config.yaml
arch: "gmlp"
dataset: "synthesized solo parts of chorales (CocoChorales)"
hop_length: 160
codebook_size: 1024
momentum: 0.9
grad_clip: 1.0
cautious_weight_decay: true
final_lr_fraction: 0.05
Rows from block 2 of a small self-supervised audio encoder (BEST-RQ), named by matrix and row number. Rows with one number belong to one neuron. Each number is 50 + 15 x the weight over its row's rms, rounded and kept within 0 to 99. All counts start at 0. After the name is the row's rms in percent of the matrix's.
After each neuron's rows are labels from the 100 clips, of 14976, where the neuron reaches its largest size: "peak on" is the class under the peak. Only what is clearly more common there than usual is listed. The data: synthesized solo parts of chorales (CocoChorales).
# u: gMLP up (value half) (model.blocks.2.mixer.u.weight, 320x160), inputs 0-159
# v: gMLP up (gate half) (model.blocks.2.mixer.v.weight, 320x160), inputs 0-159
# out: gMLP down (model.blocks.2.mixer.out.weight, 160x320, transposed), outputs 0-159

u.66 079:08 21 60 21 41 34 52 44 33 69 53 55 35 43 63 41 67 60 40 29 46 48 47 18 49 45 39 60 59 69 31 60 27 60 46 44 62 59 13 52 47 40 88 54 80 58 44 44 46 29 75 34 35 75 36 68 64 38 30 18 69 68 44 60 29 51 71 55 51 25 33 46 58 39 45 25 34 46 72 42 47 35 31 66 37 40 46 53 47 52 61 84 61 35 49 30 65 34 47 45 49 42 54 46 53 58 60 25 79 35 55 36 23 63 57 62 47 51 32 40 56 47 80 28 42 52 32 51 51 39 51 46 31 43 41 62 54 57 49 48 51 31 49 87 52 74 39 44 62 52 47 42 49 45 25 57 36 42 33 41
v.66 132:64 63 59 34 78 39 80 79 56 28 24 71 69 36 47 67 12 74 47 65 46 36 65 23 62 58 65 70 31 61 70 57 37 61 43 52 55 57 65 55 34 54 55 60 48 63 69 32 44 42 53 47 62 56 43 67 43 44 68 86 55 72 45 64 35 36 46 57 29 44 53 62 70 52 53 75 49 50 57 19 33 53 61 40 69 43 66 65 37 84 37 51 47 66 70 64 76 44 51 61 69 70 56 66 49 31 46 37 39 54 23 38 60 41 27 58 32 43 55 41 53 60 76 59 40 51 36 38 46 51 47 36 92 66 54 51 63 49 32 43 32 70 41 76 35 36 51 75 47 55 62 62 71 53 58 56 45 50 34 72
out.66 129:49 33 58 78 61 33 29 26 46 82 76 20 45 55 47 40 59 21 40 37 66 52 46 70 39 41 50 45 63 20 48 35 45 56 53 52 49 57 78 45 51 65 46 57 43 38 64 49 70 78 51 51 40 39 56 35 40 81 08 10 43 33 52 48 63 47 36 47 70 40 47 30 25 46 50 54 46 50 56 54 64 34 53 47 42 46 44 52 40 21 63 53 63 51 52 51 33 41 52 41 51 46 49 52 36 70 60 85 62 61 63 71 62 44 69 60 57 44 37 47 36 22 46 50 60 68 80 67 63 57 17 67 31 46 52 59 37 61 76 50 39 39 41 30 67 51 57 07 36 56 52 32 37 40 57 39 83 64 72 45
peak on: silence

u.152 075:22 63 68 53 52 46 34 32 57 71 20 42 67 35 37 50 46 55 79 38 34 47 70 45 35 60 43 52 46 38 28 44 44 40 60 46 34 72 49 52 41 32 59 30 63 60 40 54 51 56 54 62 44 64 47 34 52 50 40 20 55 47 35 36 68 16 48 59 58 37 10 46 76 50 53 34 51 43 60 54 70 69 57 81 57 55 62 51 45 43 40 55 46 67 51 51 61 64 56 60 74 63 63 29 51 31 39 41 48 39 70 43 51 55 42 54 31 56 29 38 88 51 60 49 46 32 29 86 49 28 30 20 48 63 57 35 37 40 51 16 58 07 55 85 75 66 37 27 60 32 30 59 40 42 57 51 34 37 37 48
v.152 117:51 52 43 40 52 31 50 36 57 42 38 46 61 52 70 54 60 70 57 47 52 68 37 31 64 54 51 56 62 28 42 22 32 37 56 67 63 38 75 54 05 72 70 72 50 40 79 50 38 43 44 40 63 48 48 48 70 67 52 60 55 53 74 33 48 63 42 44 36 69 49 61 42 42 44 56 73 71 41 48 36 43 42 49 53 40 34 62 50 42 78 72 56 23 41 64 75 34 28 34 62 95 49 56 46 39 48 52 39 51 77 60 40 45 30 74 44 56 59 47 27 55 53 94 67 61 10 86 58 74 39 58 58 42 66 47 31 76 33 61 55 70 56 48 34 32 40 44 61 47 56 45 50 64 39 29 25 57 53 63
out.152 114:45 50 62 27 43 49 55 60 46 35 61 69 23 52 55 57 30 44 54 51 63 50 53 67 44 52 46 48 35 84 74 65 52 62 70 40 56 59 28 50 76 20 51 19 37 43 51 51 65 51 65 69 24 49 49 59 34 56 51 36 42 53 40 74 38 30 55 54 76 42 64 35 54 46 51 51 32 35 69 37 60 35 82 42 38 52 46 48 51 47 44 33 56 92 54 37 40 59 65 60 57 15 55 56 40 43 49 37 74 51 20 37 72 52 71 36 62 55 45 29 80 49 47 34 58 42 91 30 50 62 57 63 61 53 39 50 69 44 64 32 70 32 67 73 46 80 53 61 50 60 29 37 55 36 26 88 76 49 52 58
peak on: silence

u.129 096:47 65 44 51 70 57 42 51 61 53 74 48 51 47 30 61 48 31 93 50 63 45 40 54 60 43 33 45 48 35 53 14 62 39 54 46 80 51 48 33 31 54 62 52 61 61 49 67 41 53 33 40 46 55 36 45 50 62 47 74 28 33 24 50 81 72 49 30 75 27 48 54 29 42 69 40 58 67 66 36 65 67 47 61 71 49 45 52 71 43 42 77 26 28 18 61 28 47 57 67 63 45 24 48 54 23 40 48 45 89 62 40 67 52 37 34 40 70 26 42 63 55 35 64 46 09 41 63 50 76 57 21 65 37 50 53 39 48 54 44 40 31 40 61 59 48 63 31 44 27 25 54 47 72 40 41 69 65 48 59
v.129 112:43 42 52 44 51 30 66 39 50 18 25 63 28 52 56 45 28 31 35 32 41 60 43 68 46 67 53 55 68 38 40 42 25 62 87 45 45 47 56 38 63 52 23 43 53 56 48 17 55 44 60 74 20 83 78 46 46 43 52 55 57 57 62 31 40 21 43 50 15 34 50 62 63 64 27 56 50 49 36 66 39 69 39 58 78 56 57 56 76 50 67 47 72 36 56 34 47 46 50 49 41 76 80 85 52 63 42 52 12 12 44 38 57 41 60 76 64 66 64 42 47 28 37 48 66 61 69 37 24 57 42 42 58 47 57 52 43 56 69 43 59 54 46 55 51 25 19 42 60 51 45 59 44 44 54 48 50 59 70 39
out.129 095:43 41 40 41 49 55 29 49 66 64 84 67 37 56 12 53 24 71 33 58 54 56 27 40 34 92 74 46 54 63 35 72 44 57 30 62 45 40 59 35 67 67 63 41 64 58 61 62 62 36 64 49 65 15 33 37 53 48 59 56 35 43 54 55 26 40 68 52 73 79 57 50 35 67 29 40 28 35 38 43 53 41 43 60 21 54 38 44 53 52 36 55 64 66 61 69 78 43 66 47 50 50 49 34 42 53 71 63 60 62 50 46 32 31 24 27 68 37 49 57 45 51 55 71 54 75 40 70 56 32 69 70 34 51 64 47 52 66 13 83 57 53 71 66 27 62 60 62 64 76 44 51 38 61 52 48 36 44 49 59
peak on: silence

u.203 065:23 58 73 59 67 54 49 60 33 59 47 41 65 48 58 70 83 46 63 79 43 48 66 48 71 48 31 36 43 45 27 59 43 45 51 57 37 63 42 35 35 43 52 63 57 62 22 47 34 59 38 23 61 81 36 35 55 44 39 60 55 61 45 61 46 63 53 49 59 35 23 38 76 28 29 22 40 49 68 41 46 32 45 99 26 28 66 54 52 44 30 11 36 48 60 49 35 49 36 65 55 23 38 56 53 51 51 18 56 23 61 48 54 50 26 47 49 38 54 27 61 40 44 54 31 37 26 47 70 54 42 51 40 55 36 25 35 32 31 10 52 47 36 55 63 49 52 34 69 32 40 55 54 60 49 38 49 34 70 58
v.203 119:48 48 52 25 62 18 62 63 53 83 63 64 73 40 63 34 57 30 64 39 28 35 53 65 53 58 41 42 31 44 74 48 61 43 56 54 36 49 42 34 58 40 56 91 41 59 57 26 60 38 29 48 82 33 63 57 85 53 28 60 32 52 59 37 55 26 30 55 38 55 67 44 48 53 56 55 50 44 71 41 59 57 40 63 66 28 50 65 43 49 42 41 69 84 50 36 55 50 51 78 78 76 72 62 51 65 73 23 31 49 37 60 59 44 56 70 41 68 39 58 28 49 49 34 44 45 45 50 66 71 54 59 61 40 45 15 27 67 49 89 52 45 60 55 53 47 48 60 57 33 58 42 35 46 42 73 70 85 63 53
out.203 121:44 54 45 47 59 63 38 29 50 08 16 51 56 42 41 75 21 78 55 67 50 81 48 47 30 42 53 63 57 81 39 38 57 53 27 47 57 33 50 39 56 84 58 34 58 35 48 37 55 53 50 46 35 45 36 43 54 57 48 31 54 34 45 68 43 71 50 49 39 73 51 60 57 72 69 54 59 30 33 60 32 77 66 53 54 47 52 33 64 42 49 72 48 30 40 85 54 61 51 34 36 44 66 51 44 35 34 75 76 78 50 73 46 35 39 44 55 45 79 59 63 71 62 78 46 52 66 71 48 42 21 36 52 78 64 67 60 39 46 23 46 49 39 53 17 37 42 56 47 71 47 31 53 66 67 36 31 41 61 65
peak on: silence

u.163 104:81 29 50 53 43 50 42 62 53 95 59 72 65 17 71 81 43 49 62 56 44 59 44 72 49 37 42 39 34 24 42 54 42 50 45 32 32 55 49 41 72 64 42 40 50 49 52 51 41 63 99 43 61 41 62 58 50 18 70 62 60 53 44 58 47 39 51 80 42 57 39 63 46 64 55 67 36 70 57 74 34 42 30 62 32 44 49 49 57 57 71 56 68 66 40 51 34 47 60 25 59 37 63 63 59 61 28 43 56 55 52 58 43 75 56 59 39 69 68 47 57 47 26 64 32 50 55 68 65 49 40 73 62 45 64 90 54 69 44 94 64 63 59 74 41 36 51 62 36 38 54 51 64 31 67 66 65 50 57 49
v.163 111:41 59 53 72 14 78 62 47 49 29 42 61 72 41 52 50 71 42 26 33 61 59 55 42 31 37 50 43 61 36 41 29 43 38 68 54 39 38 81 68 44 56 56 37 53 58 28 36 60 66 53 43 30 61 50 69 30 60 58 50 70 50 42 73 37 52 45 44 46 70 52 56 42 44 30 47 47 57 34 34 68 43 67 51 51 65 32 28 69 59 57 43 63 35 76 40 43 56 56 56 17 37 31 15 30 72 28 56 29 24 47 41 57 59 45 27 14 35 47 76 39 49 46 61 70 48 54 69 51 59 53 43 42 36 51 46 70 61 67 40 75 54 77 45 56 53 51 59 21 19 19 28 57 60 51 22 59 56 20 44
out.163 102:56 43 52 78 38 43 66 50 44 32 64 33 40 48 52 54 53 43 77 63 41 62 57 57 26 59 68 51 51 50 68 43 55 46 79 23 59 10 31 54 54 37 51 74 43 44 60 66 20 42 61 63 60 41 79 42 40 18 57 39 43 29 39 47 64 60 67 37 56 61 53 65 59 57 50 53 29 65 79 47 22 64 35 69 57 31 46 37 74 53 92 46 48 30 38 52 63 46 69 62 64 39 48 50 36 39 63 53 59 47 44 47 38 46 52 51 36 65 71 35 42 44 40 62 37 55 58 40 40 23 43 68 64 00 65 46 46 58 44 87 53 49 33 52 61 51 17 30 47 33 54 52 57 82 65 57 38 75 49 52
peak on: G#4

u.194 108:41 64 33 48 34 48 59 60 68 41 54 54 46 43 59 32 22 51 51 79 31 45 40 55 65 73 50 59 71 67 38 28 65 33 61 69 29 69 49 42 78 23 54 36 54 44 44 76 41 93 68 27 46 57 75 60 59 81 55 46 55 54 43 64 66 54 37 52 62 36 74 58 35 34 81 53 68 45 46 67 55 66 53 31 20 53 64 59 46 51 32 30 58 20 48 48 75 67 26 36 59 48 54 38 44 37 45 38 50 64 52 42 51 61 35 55 35 72 56 59 25 37 71 45 37 58 51 58 48 53 60 46 43 72 18 72 48 56 42 32 78 44 38 42 53 48 73 64 54 53 40 37 29 30 27 79 50 47 55 85
v.194 090:49 52 48 72 37 24 58 46 33 47 62 41 44 58 45 48 49 58 58 56 90 65 52 51 51 71 65 39 59 00 58 51 41 41 58 38 34 51 53 64 33 38 49 41 82 54 39 55 28 83 47 45 43 59 82 49 65 37 45 22 56 53 35 31 40 46 48 49 41 49 46 47 62 33 50 35 42 35 32 53 78 37 74 50 66 35 44 51 41 55 79 27 72 53 62 59 41 71 56 45 44 51 52 38 53 28 31 37 51 41 11 47 53 31 41 35 38 62 38 38 11 43 67 55 31 46 66 59 41 55 40 35 51 40 46 42 20 41 71 52 45 30 51 48 56 47 49 57 57 38 32 68 54 41 37 64 28 58 19 94
out.194 095:29 46 39 09 35 52 48 69 47 40 28 66 33 37 35 35 51 38 67 46 65 54 42 50 30 66 69 82 72 78 35 54 42 64 29 53 61 57 70 44 41 44 45 63 44 48 52 40 65 46 64 43 51 71 30 46 47 39 42 67 35 71 59 78 64 39 71 32 61 58 68 34 40 37 61 51 57 73 59 49 22 41 39 55 60 47 65 58 48 71 78 53 55 76 58 44 39 55 55 58 65 27 37 30 68 55 34 45 39 51 14 42 63 52 44 42 65 52 16 33 61 42 56 17 40 29 74 58 38 58 72 58 35 54 44 70 52 56 92 51 49 36 44 61 71 41 46 38 36 57 62 57 25 61 48 61 56 16 74 63
peak on: G5

u.288 102:62 49 59 44 47 67 30 47 72 49 52 41 53 65 70 53 42 82 58 52 63 89 40 83 61 23 49 65 58 34 60 28 37 45 61 45 50 47 42 56 42 44 55 52 42 29 48 57 40 73 52 56 57 68 52 36 42 57 61 48 90 39 33 45 63 42 36 77 39 69 25 55 56 45 47 48 47 40 75 49 41 38 50 28 56 59 69 61 57 60 49 42 42 52 45 72 69 41 49 55 24 65 56 63 36 48 45 67 39 68 35 49 36 36 54 31 43 65 24 57 23 06 67 29 37 19 51 52 86 63 31 33 24 40 67 57 88 62 46 46 60 51 41 67 28 54 44 49 37 16 49 52 42 34 41 81 53 64 45 43
v.288 096:63 35 59 43 36 80 48 46 70 39 68 40 45 50 63 78 50 66 41 50 55 19 58 72 60 22 53 10 70 49 48 26 64 28 42 32 29 49 30 31 52 15 51 34 52 52 30 29 50 69 41 79 58 35 76 55 54 34 35 66 29 44 45 68 24 61 41 46 28 28 44 69 33 44 41 30 59 51 51 55 52 28 78 37 51 45 55 38 63 38 57 49 28 34 78 50 51 57 61 46 30 50 34 74 47 44 62 71 43 47 48 36 35 57 40 53 56 70 40 77 50 76 41 45 56 49 69 32 62 51 60 61 37 33 55 45 83 54 82 59 64 36 34 51 38 56 21 59 37 52 62 70 54 53 52 46 58 68 31 53
out.288 088:18 33 37 60 64 28 43 45 39 36 43 50 34 40 32 49 43 53 53 26 43 52 51 46 20 52 47 36 58 64 44 58 56 38 35 63 72 68 65 60 36 63 51 69 77 43 65 72 74 32 57 32 38 49 56 47 74 32 59 33 20 55 50 51 48 54 55 52 33 56 71 62 58 42 67 54 70 42 16 71 25 43 37 68 63 71 45 17 65 67 45 50 47 68 67 57 21 60 57 40 58 33 62 21 63 15 50 29 36 38 43 36 40 47 53 50 50 20 70 49 62 30 83 54 29 22 39 37 56 31 56 51 72 61 44 53 64 52 42 38 68 74 69 63 51 69 49 63 63 51 66 35 37 38 31 56 25 31 46 58
peak on: G#4

u.196 098:66 44 61 62 62 39 54 37 52 42 61 48 36 48 42 30 52 64 52 53 39 51 34 53 36 18 67 66 40 51 49 44 59 32 57 74 70 69 38 54 63 77 47 39 65 67 70 72 50 54 63 45 66 56 38 38 65 56 11 50 56 60 57 55 42 58 62 67 43 72 42 68 47 55 49 27 47 36 47 70 49 49 50 28 28 58 44 65 56 74 28 38 41 71 66 78 85 53 53 28 62 52 60 48 49 38 63 24 45 26 66 46 43 62 36 64 29 73 60 28 27 72 51 58 43 77 53 32 19 31 29 48 30 54 56 42 45 38 63 52 92 59 13 26 70 31 53 38 49 56 48 54 75 41 79 27 52 58 55 48
v.196 085:63 45 53 55 63 38 49 57 27 32 53 67 42 48 71 36 42 50 44 91 55 45 43 34 36 50 56 25 59 27 52 65 50 56 37 55 98 41 39 51 96 33 53 30 41 53 63 46 41 17 51 48 55 64 58 51 75 54 28 58 31 48 51 50 42 67 55 56 34 20 56 54 24 73 49 28 35 72 68 73 27 38 42 64 35 61 52 55 40 61 45 53 46 63 47 38 67 66 65 34 53 60 37 77 41 66 41 49 28 66 44 80 52 46 43 49 53 77 66 37 50 35 83 78 39 56 52 64 24 40 49 59 32 36 27 26 58 28 46 55 35 59 59 51 54 49 61 51 61 35 27 37 50 16 69 51 40 59 47 46
out.196 093:44 42 42 41 48 61 45 53 61 52 56 28 58 50 59 57 73 38 39 51 58 50 44 66 77 41 61 42 28 67 37 46 63 49 45 82 29 66 57 50 33 31 54 57 46 45 43 50 60 47 44 48 42 59 37 38 65 75 46 56 36 88 73 52 46 36 50 38 45 45 37 73 47 46 57 41 60 74 26 43 09 51 48 64 42 43 60 43 41 38 23 61 65 58 71 38 52 46 65 52 29 37 68 59 58 43 33 45 99 75 68 58 43 54 51 47 77 42 57 36 63 53 38 61 40 41 71 64 90 78 67 37 52 46 27 44 44 56 36 30 41 59 38 62 60 91 26 66 38 33 37 66 26 59 38 51 46 26 59 10
peak on: G5

u.274 101:39 75 31 47 58 48 71 44 63 56 29 54 65 48 47 00 55 31 41 39 71 60 53 57 40 49 56 41 51 44 44 48 34 37 33 38 61 65 51 62 45 47 38 41 42 57 33 65 41 53 48 23 60 48 47 41 88 26 41 71 42 45 53 34 42 34 39 59 54 47 49 64 71 53 59 57 42 41 40 34 58 39 36 47 41 44 50 90 61 51 50 34 51 23 34 64 29 72 74 35 48 55 38 65 39 18 64 52 68 11 52 47 57 59 31 36 70 32 37 49 76 51 35 69 22 48 50 70 75 80 29 42 58 53 75 47 70 51 37 31 61 61 65 58 57 50 48 60 43 50 05 57 57 58 27 55 35 65 37 65
v.274 076:62 58 42 41 35 59 77 75 77 38 45 38 38 52 52 26 83 59 52 56 50 48 59 66 31 57 47 43 28 54 66 36 71 49 19 48 50 31 48 48 38 37 24 47 53 45 44 63 58 44 54 36 53 48 52 55 24 49 65 59 42 24 53 45 37 55 15 60 70 49 43 52 19 19 50 36 21 17 41 29 52 47 48 40 34 45 58 35 61 32 63 52 47 28 14 49 45 50 71 16 53 54 61 64 43 34 47 50 77 36 73 43 52 54 56 35 57 49 68 50 29 61 18 60 28 37 61 30 45 75 79 65 68 55 38 25 40 38 38 74 59 58 66 54 55 63 51 51 63 22 62 51 58 62 64 56 60 85 49 62
out.274 085:41 54 74 55 54 72 61 73 63 27 59 78 46 84 55 40 47 47 57 41 52 62 39 53 10 55 53 70 61 34 42 70 70 62 63 77 67 51 76 70 63 51 68 70 73 77 64 51 32 45 55 44 53 43 43 78 69 54 62 42 38 47 44 64 38 50 61 39 45 62 59 35 30 57 58 47 40 43 40 43 21 54 33 43 57 66 52 30 46 52 38 51 22 25 35 51 61 65 23 46 42 49 69 38 43 61 25 46 26 52 68 30 60 40 26 46 57 27 91 77 57 47 46 37 64 40 48 58 31 41 38 78 36 50 47 60 44 60 92 28 40 47 54 31 33 55 52 32 42 69 56 36 60 51 27 56 45 38 43 68
peak on: G5

u.21 106:40 45 36 44 44 40 69 32 42 43 58 49 52 60 72 32 60 45 47 35 67 58 42 26 54 15 73 46 27 42 68 54 46 33 58 55 58 50 49 61 30 49 68 61 23 74 71 70 55 51 30 54 24 36 57 56 77 76 42 54 47 49 28 58 44 44 32 58 62 64 65 36 54 52 50 43 31 50 44 28 32 75 27 74 41 33 27 41 92 63 47 39 47 69 36 40 42 35 45 78 44 64 36 67 57 61 39 44 40 32 48 74 52 13 50 37 34 26 38 50 79 33 54 40 55 75 48 65 49 40 73 57 54 53 41 53 57 64 60 30 56 30 41 49 53 49 56 75 35 89 30 38 57 31 29 46 20 59 57 43
v.21 092:52 28 44 48 71 52 62 37 70 31 69 33 34 34 33 50 60 37 43 62 45 32 45 28 52 46 39 36 45 54 93 70 54 52 68 43 85 60 64 37 27 64 55 40 28 50 69 40 50 46 38 58 38 36 56 42 62 50 31 39 77 63 53 31 35 33 60 46 49 43 36 63 56 46 65 23 63 49 54 20 53 54 66 42 19 39 44 58 48 64 41 37 56 89 32 38 43 54 59 57 39 51 41 46 62 64 38 40 80 55 46 58 39 40 38 33 27 24 44 52 68 21 91 34 61 34 52 31 27 56 70 52 54 32 51 56 67 63 34 58 85 48 57 35 59 47 48 70 47 52 49 30 14 30 25 55 63 40 37 57
out.21 097:59 49 43 52 38 43 75 61 64 52 57 58 58 73 43 58 58 17 44 56 66 66 41 49 25 53 28 25 55 76 60 83 87 35 47 31 33 58 35 46 59 41 54 38 49 42 62 41 37 23 49 51 66 31 55 70 30 55 36 69 28 59 52 48 34 38 57 20 44 70 28 60 44 42 44 34 29 50 69 69 41 41 46 52 67 40 56 58 44 38 47 33 49 39 66 59 57 68 33 52 55 21 53 67 25 49 44 40 65 46 48 56 36 50 70 42 65 50 99 70 61 49 26 28 62 44 37 43 32 55 37 74 54 64 47 54 52 77 62 36 66 55 62 43 51 62 34 16 74 80 69 76 58 41 63 60 42 33 54 31
peak on: G#4; A4

u.0 089:34 76 56 39 19 39 34 49 64 62 51 53 56 47 53 33 50 48 63 42 42 74 36 22 35 50 37 16 43 57 67 78 60 52 48 18 20 31 59 71 51 31 39 40 42 37 56 57 65 43 48 65 59 72 48 43 54 09 46 65 71 50 58 45 30 50 50 29 61 35 49 72 27 32 51 18 38 60 38 46 14 44 46 47 70 55 50 70 45 46 64 43 50 37 33 57 72 38 50 56 51 45 60 38 48 40 72 34 46 56 21 52 52 55 58 65 45 58 30 34 63 45 32 42 72 44 10 61 46 55 67 44 60 55 58 66 52 53 57 36 55 65 26 64 81 42 34 68 53 62 70 40 61 74 76 21 53 41 72 66
v.0 110:43 51 55 42 62 66 67 55 74 45 47 76 75 46 40 54 58 56 47 63 44 45 47 72 63 58 36 55 33 30 54 14 33 53 41 60 60 41 52 44 19 53 39 42 47 39 53 34 75 55 44 30 32 39 48 81 85 44 31 30 40 36 45 22 95 48 38 57 62 67 41 52 47 43 42 47 25 46 12 21 61 45 68 34 60 18 32 47 32 74 44 69 44 56 73 53 50 62 46 37 73 62 64 67 55 58 55 69 39 55 44 56 77 48 50 50 35 65 45 63 54 63 70 65 50 55 56 11 66 39 38 62 48 54 70 42 56 39 41 42 66 41 56 49 32 34 68 33 55 50 82 44 58 36 44 70 63 58 23 32
out.0 113:62 68 62 37 56 31 26 63 47 42 53 34 55 45 75 41 55 48 42 41 45 74 50 37 37 51 66 51 55 67 45 69 55 62 91 60 30 67 61 38 65 53 59 70 60 42 53 65 32 64 53 77 71 61 41 34 36 65 59 72 46 74 54 57 29 49 31 77 54 61 67 43 49 41 33 76 54 47 45 60 24 61 08 32 64 52 39 57 69 38 21 55 45 45 21 71 57 39 42 58 29 44 42 29 20 65 48 57 45 47 52 49 60 37 36 56 59 37 43 45 42 34 42 43 51 51 50 85 23 58 43 34 50 44 31 63 28 64 68 79 46 90 32 70 58 62 47 81 49 59 32 42 54 66 63 48 53 34 79 61
peak on: silence

u.248 101:75 30 61 36 36 29 44 76 68 53 59 40 47 44 36 45 43 78 51 47 59 72 63 44 67 40 73 48 42 56 54 43 26 83 55 75 71 44 63 48 46 36 53 24 59 67 56 43 32 62 53 53 46 67 61 60 36 53 23 31 69 56 21 47 74 65 71 50 20 58 44 45 26 16 47 65 52 62 56 78 52 32 32 50 67 55 54 33 59 39 78 48 69 39 42 51 42 20 47 84 66 43 55 47 42 70 77 30 41 57 46 90 51 46 46 40 35 54 49 50 69 62 50 35 54 32 50 62 50 42 58 52 61 59 64 64 69 30 59 20 46 52 52 49 60 57 46 42 42 64 59 23 42 64 65 56 48 27 64 84
v.248 109:62 35 35 36 25 76 55 40 57 38 41 42 72 62 33 50 43 55 50 20 31 73 40 54 45 47 77 65 47 23 42 76 53 63 58 27 42 46 65 30 42 38 48 44 55 65 49 51 54 56 68 34 48 62 42 65 53 49 44 12 34 58 68 57 58 59 70 33 58 63 39 24 58 29 32 65 42 32 62 64 36 46 43 64 76 73 80 27 42 34 75 47 53 23 51 38 48 58 58 68 54 31 75 55 34 43 50 33 46 40 55 14 59 60 43 41 47 69 62 62 55 87 50 47 36 43 37 14 51 62 35 30 51 44 48 18 56 45 42 58 68 50 62 24 54 30 26 70 43 55 28 31 33 54 56 61 49 67 25 52
out.248 094:22 54 46 76 51 63 49 56 58 71 18 35 57 28 63 24 41 74 50 62 50 35 44 62 42 49 60 75 42 24 37 54 55 58 56 43 62 22 46 54 62 58 56 44 56 68 39 55 27 42 53 44 45 20 41 42 36 44 41 63 57 49 42 59 45 46 82 64 36 55 47 67 49 55 54 71 52 44 58 39 63 65 40 62 64 53 31 61 52 46 87 72 44 30 62 59 48 45 50 78 25 51 38 71 31 22 52 36 80 57 42 91 43 28 86 69 53 62 47 88 48 27 71 56 40 59 35 71 67 50 60 63 52 34 50 71 54 62 35 62 68 37 61 32 41 73 56 65 65 72 45 51 50 70 65 63 63 65 65 35
peak on: G5; F5

u.136 104:65 57 32 58 43 55 73 39 43 39 45 27 21 59 53 20 61 42 60 61 59 46 69 57 48 36 51 56 73 37 48 61 43 29 88 29 46 39 39 84 60 35 52 49 29 13 46 55 35 55 31 55 43 52 44 37 68 51 30 16 27 36 45 25 56 45 42 46 37 68 56 57 56 37 30 35 49 26 48 52 41 39 50 36 52 59 24 67 36 45 49 66 10 59 50 56 72 43 54 79 18 32 29 62 48 52 47 21 45 31 54 44 76 43 34 54 52 09 67 47 41 34 77 50 51 58 35 67 62 67 59 54 20 55 45 44 57 69 63 40 38 46 48 41 47 36 50 48 43 42 30 42 20 42 38 61 66 58 37 61
v.136 109:29 45 55 26 66 71 56 76 46 36 60 66 34 61 38 58 49 66 83 29 48 48 73 59 45 41 17 55 56 31 40 60 53 46 44 46 40 61 62 40 39 18 38 46 61 73 54 57 52 18 47 52 50 71 66 50 57 56 45 36 52 46 50 38 38 47 86 45 66 45 27 51 70 53 69 43 36 65 17 37 22 82 52 54 70 43 34 56 72 46 46 29 59 40 49 32 46 67 69 48 74 19 46 47 63 38 45 47 35 47 49 23 52 58 63 59 50 30 82 52 55 37 53 84 68 48 61 34 62 64 22 57 51 61 84 35 51 24 59 41 39 36 33 49 29 50 46 56 72 44 41 50 23 41 43 33 51 63 65 66
out.136 102:71 33 48 82 73 00 66 50 48 61 52 70 47 37 62 70 52 39 42 67 63 38 51 42 34 39 25 56 55 95 52 60 66 61 46 45 39 21 70 19 46 58 52 52 34 32 26 58 45 54 47 71 40 70 29 46 30 27 52 52 39 66 20 44 66 48 45 50 22 55 47 31 40 49 66 37 44 45 65 67 70 48 19 36 46 64 54 32 54 67 47 29 28 58 51 51 38 47 22 44 61 77 59 62 72 41 64 52 37 33 47 45 38 31 26 57 36 58 54 47 77 35 39 44 37 43 55 58 46 55 58 45 55 40 29 39 67 58 37 43 60 34 55 47 46 37 65 30 54 34 36 68 76 62 44 62 31 42 39 34
peak on: G#4

u.295 096:47 61 72 32 52 43 54 44 65 72 49 52 50 74 66 64 57 35 35 28 53 79 57 33 51 46 45 47 64 59 46 82 50 50 69 59 54 54 56 38 38 77 58 60 45 52 73 41 68 48 49 31 35 53 43 10 49 32 39 70 70 42 50 39 55 98 48 36 47 55 62 54 14 40 64 39 26 61 49 58 77 38 47 43 44 68 64 61 51 35 48 15 30 56 67 78 23 41 54 36 20 68 19 54 56 42 51 30 38 39 26 61 55 58 57 20 31 38 43 49 40 57 44 45 59 41 72 45 60 52 59 57 34 45 74 44 44 47 57 76 67 64 48 63 50 70 75 45 49 65 22 39 71 78 32 50 60 53 45 41
v.295 096:46 53 46 56 35 48 27 49 75 60 79 43 64 42 69 40 49 95 21 16 71 48 39 50 39 60 26 57 40 45 48 61 32 24 48 35 53 42 57 80 53 28 61 48 48 41 47 11 32 37 55 59 61 58 36 74 61 33 54 35 68 59 46 48 35 48 44 47 57 67 76 58 44 30 32 37 51 50 51 58 51 36 19 43 66 59 40 53 44 55 21 65 55 82 53 25 36 44 51 36 53 49 53 65 23 65 22 43 16 43 51 61 38 30 35 39 62 52 43 73 68 55 75 63 75 39 40 61 50 48 37 43 24 51 49 48 47 57 77 52 38 33 54 54 61 63 75 58 31 46 30 43 47 46 17 41 50 35 34 53
out.295 096:56 72 45 49 70 44 38 45 50 34 50 60 77 52 57 56 64 27 51 53 63 55 06 67 73 31 48 59 57 38 21 29 70 41 60 56 57 66 61 43 45 48 60 34 61 66 53 54 33 62 30 59 62 46 33 28 68 68 39 42 42 50 63 52 34 58 55 77 59 48 53 28 58 61 55 57 43 27 41 58 67 70 35 51 39 33 38 24 28 18 45 61 54 54 59 45 49 68 56 50 48 24 59 38 14 24 44 42 60 80 62 71 55 41 32 67 30 58 76 66 59 55 65 59 37 23 55 40 23 44 59 90 78 28 65 54 60 29 58 73 31 45 57 65 53 42 34 41 21 37 51 51 27 36 60 55 40 50 38 46
peak on: G#4; D#4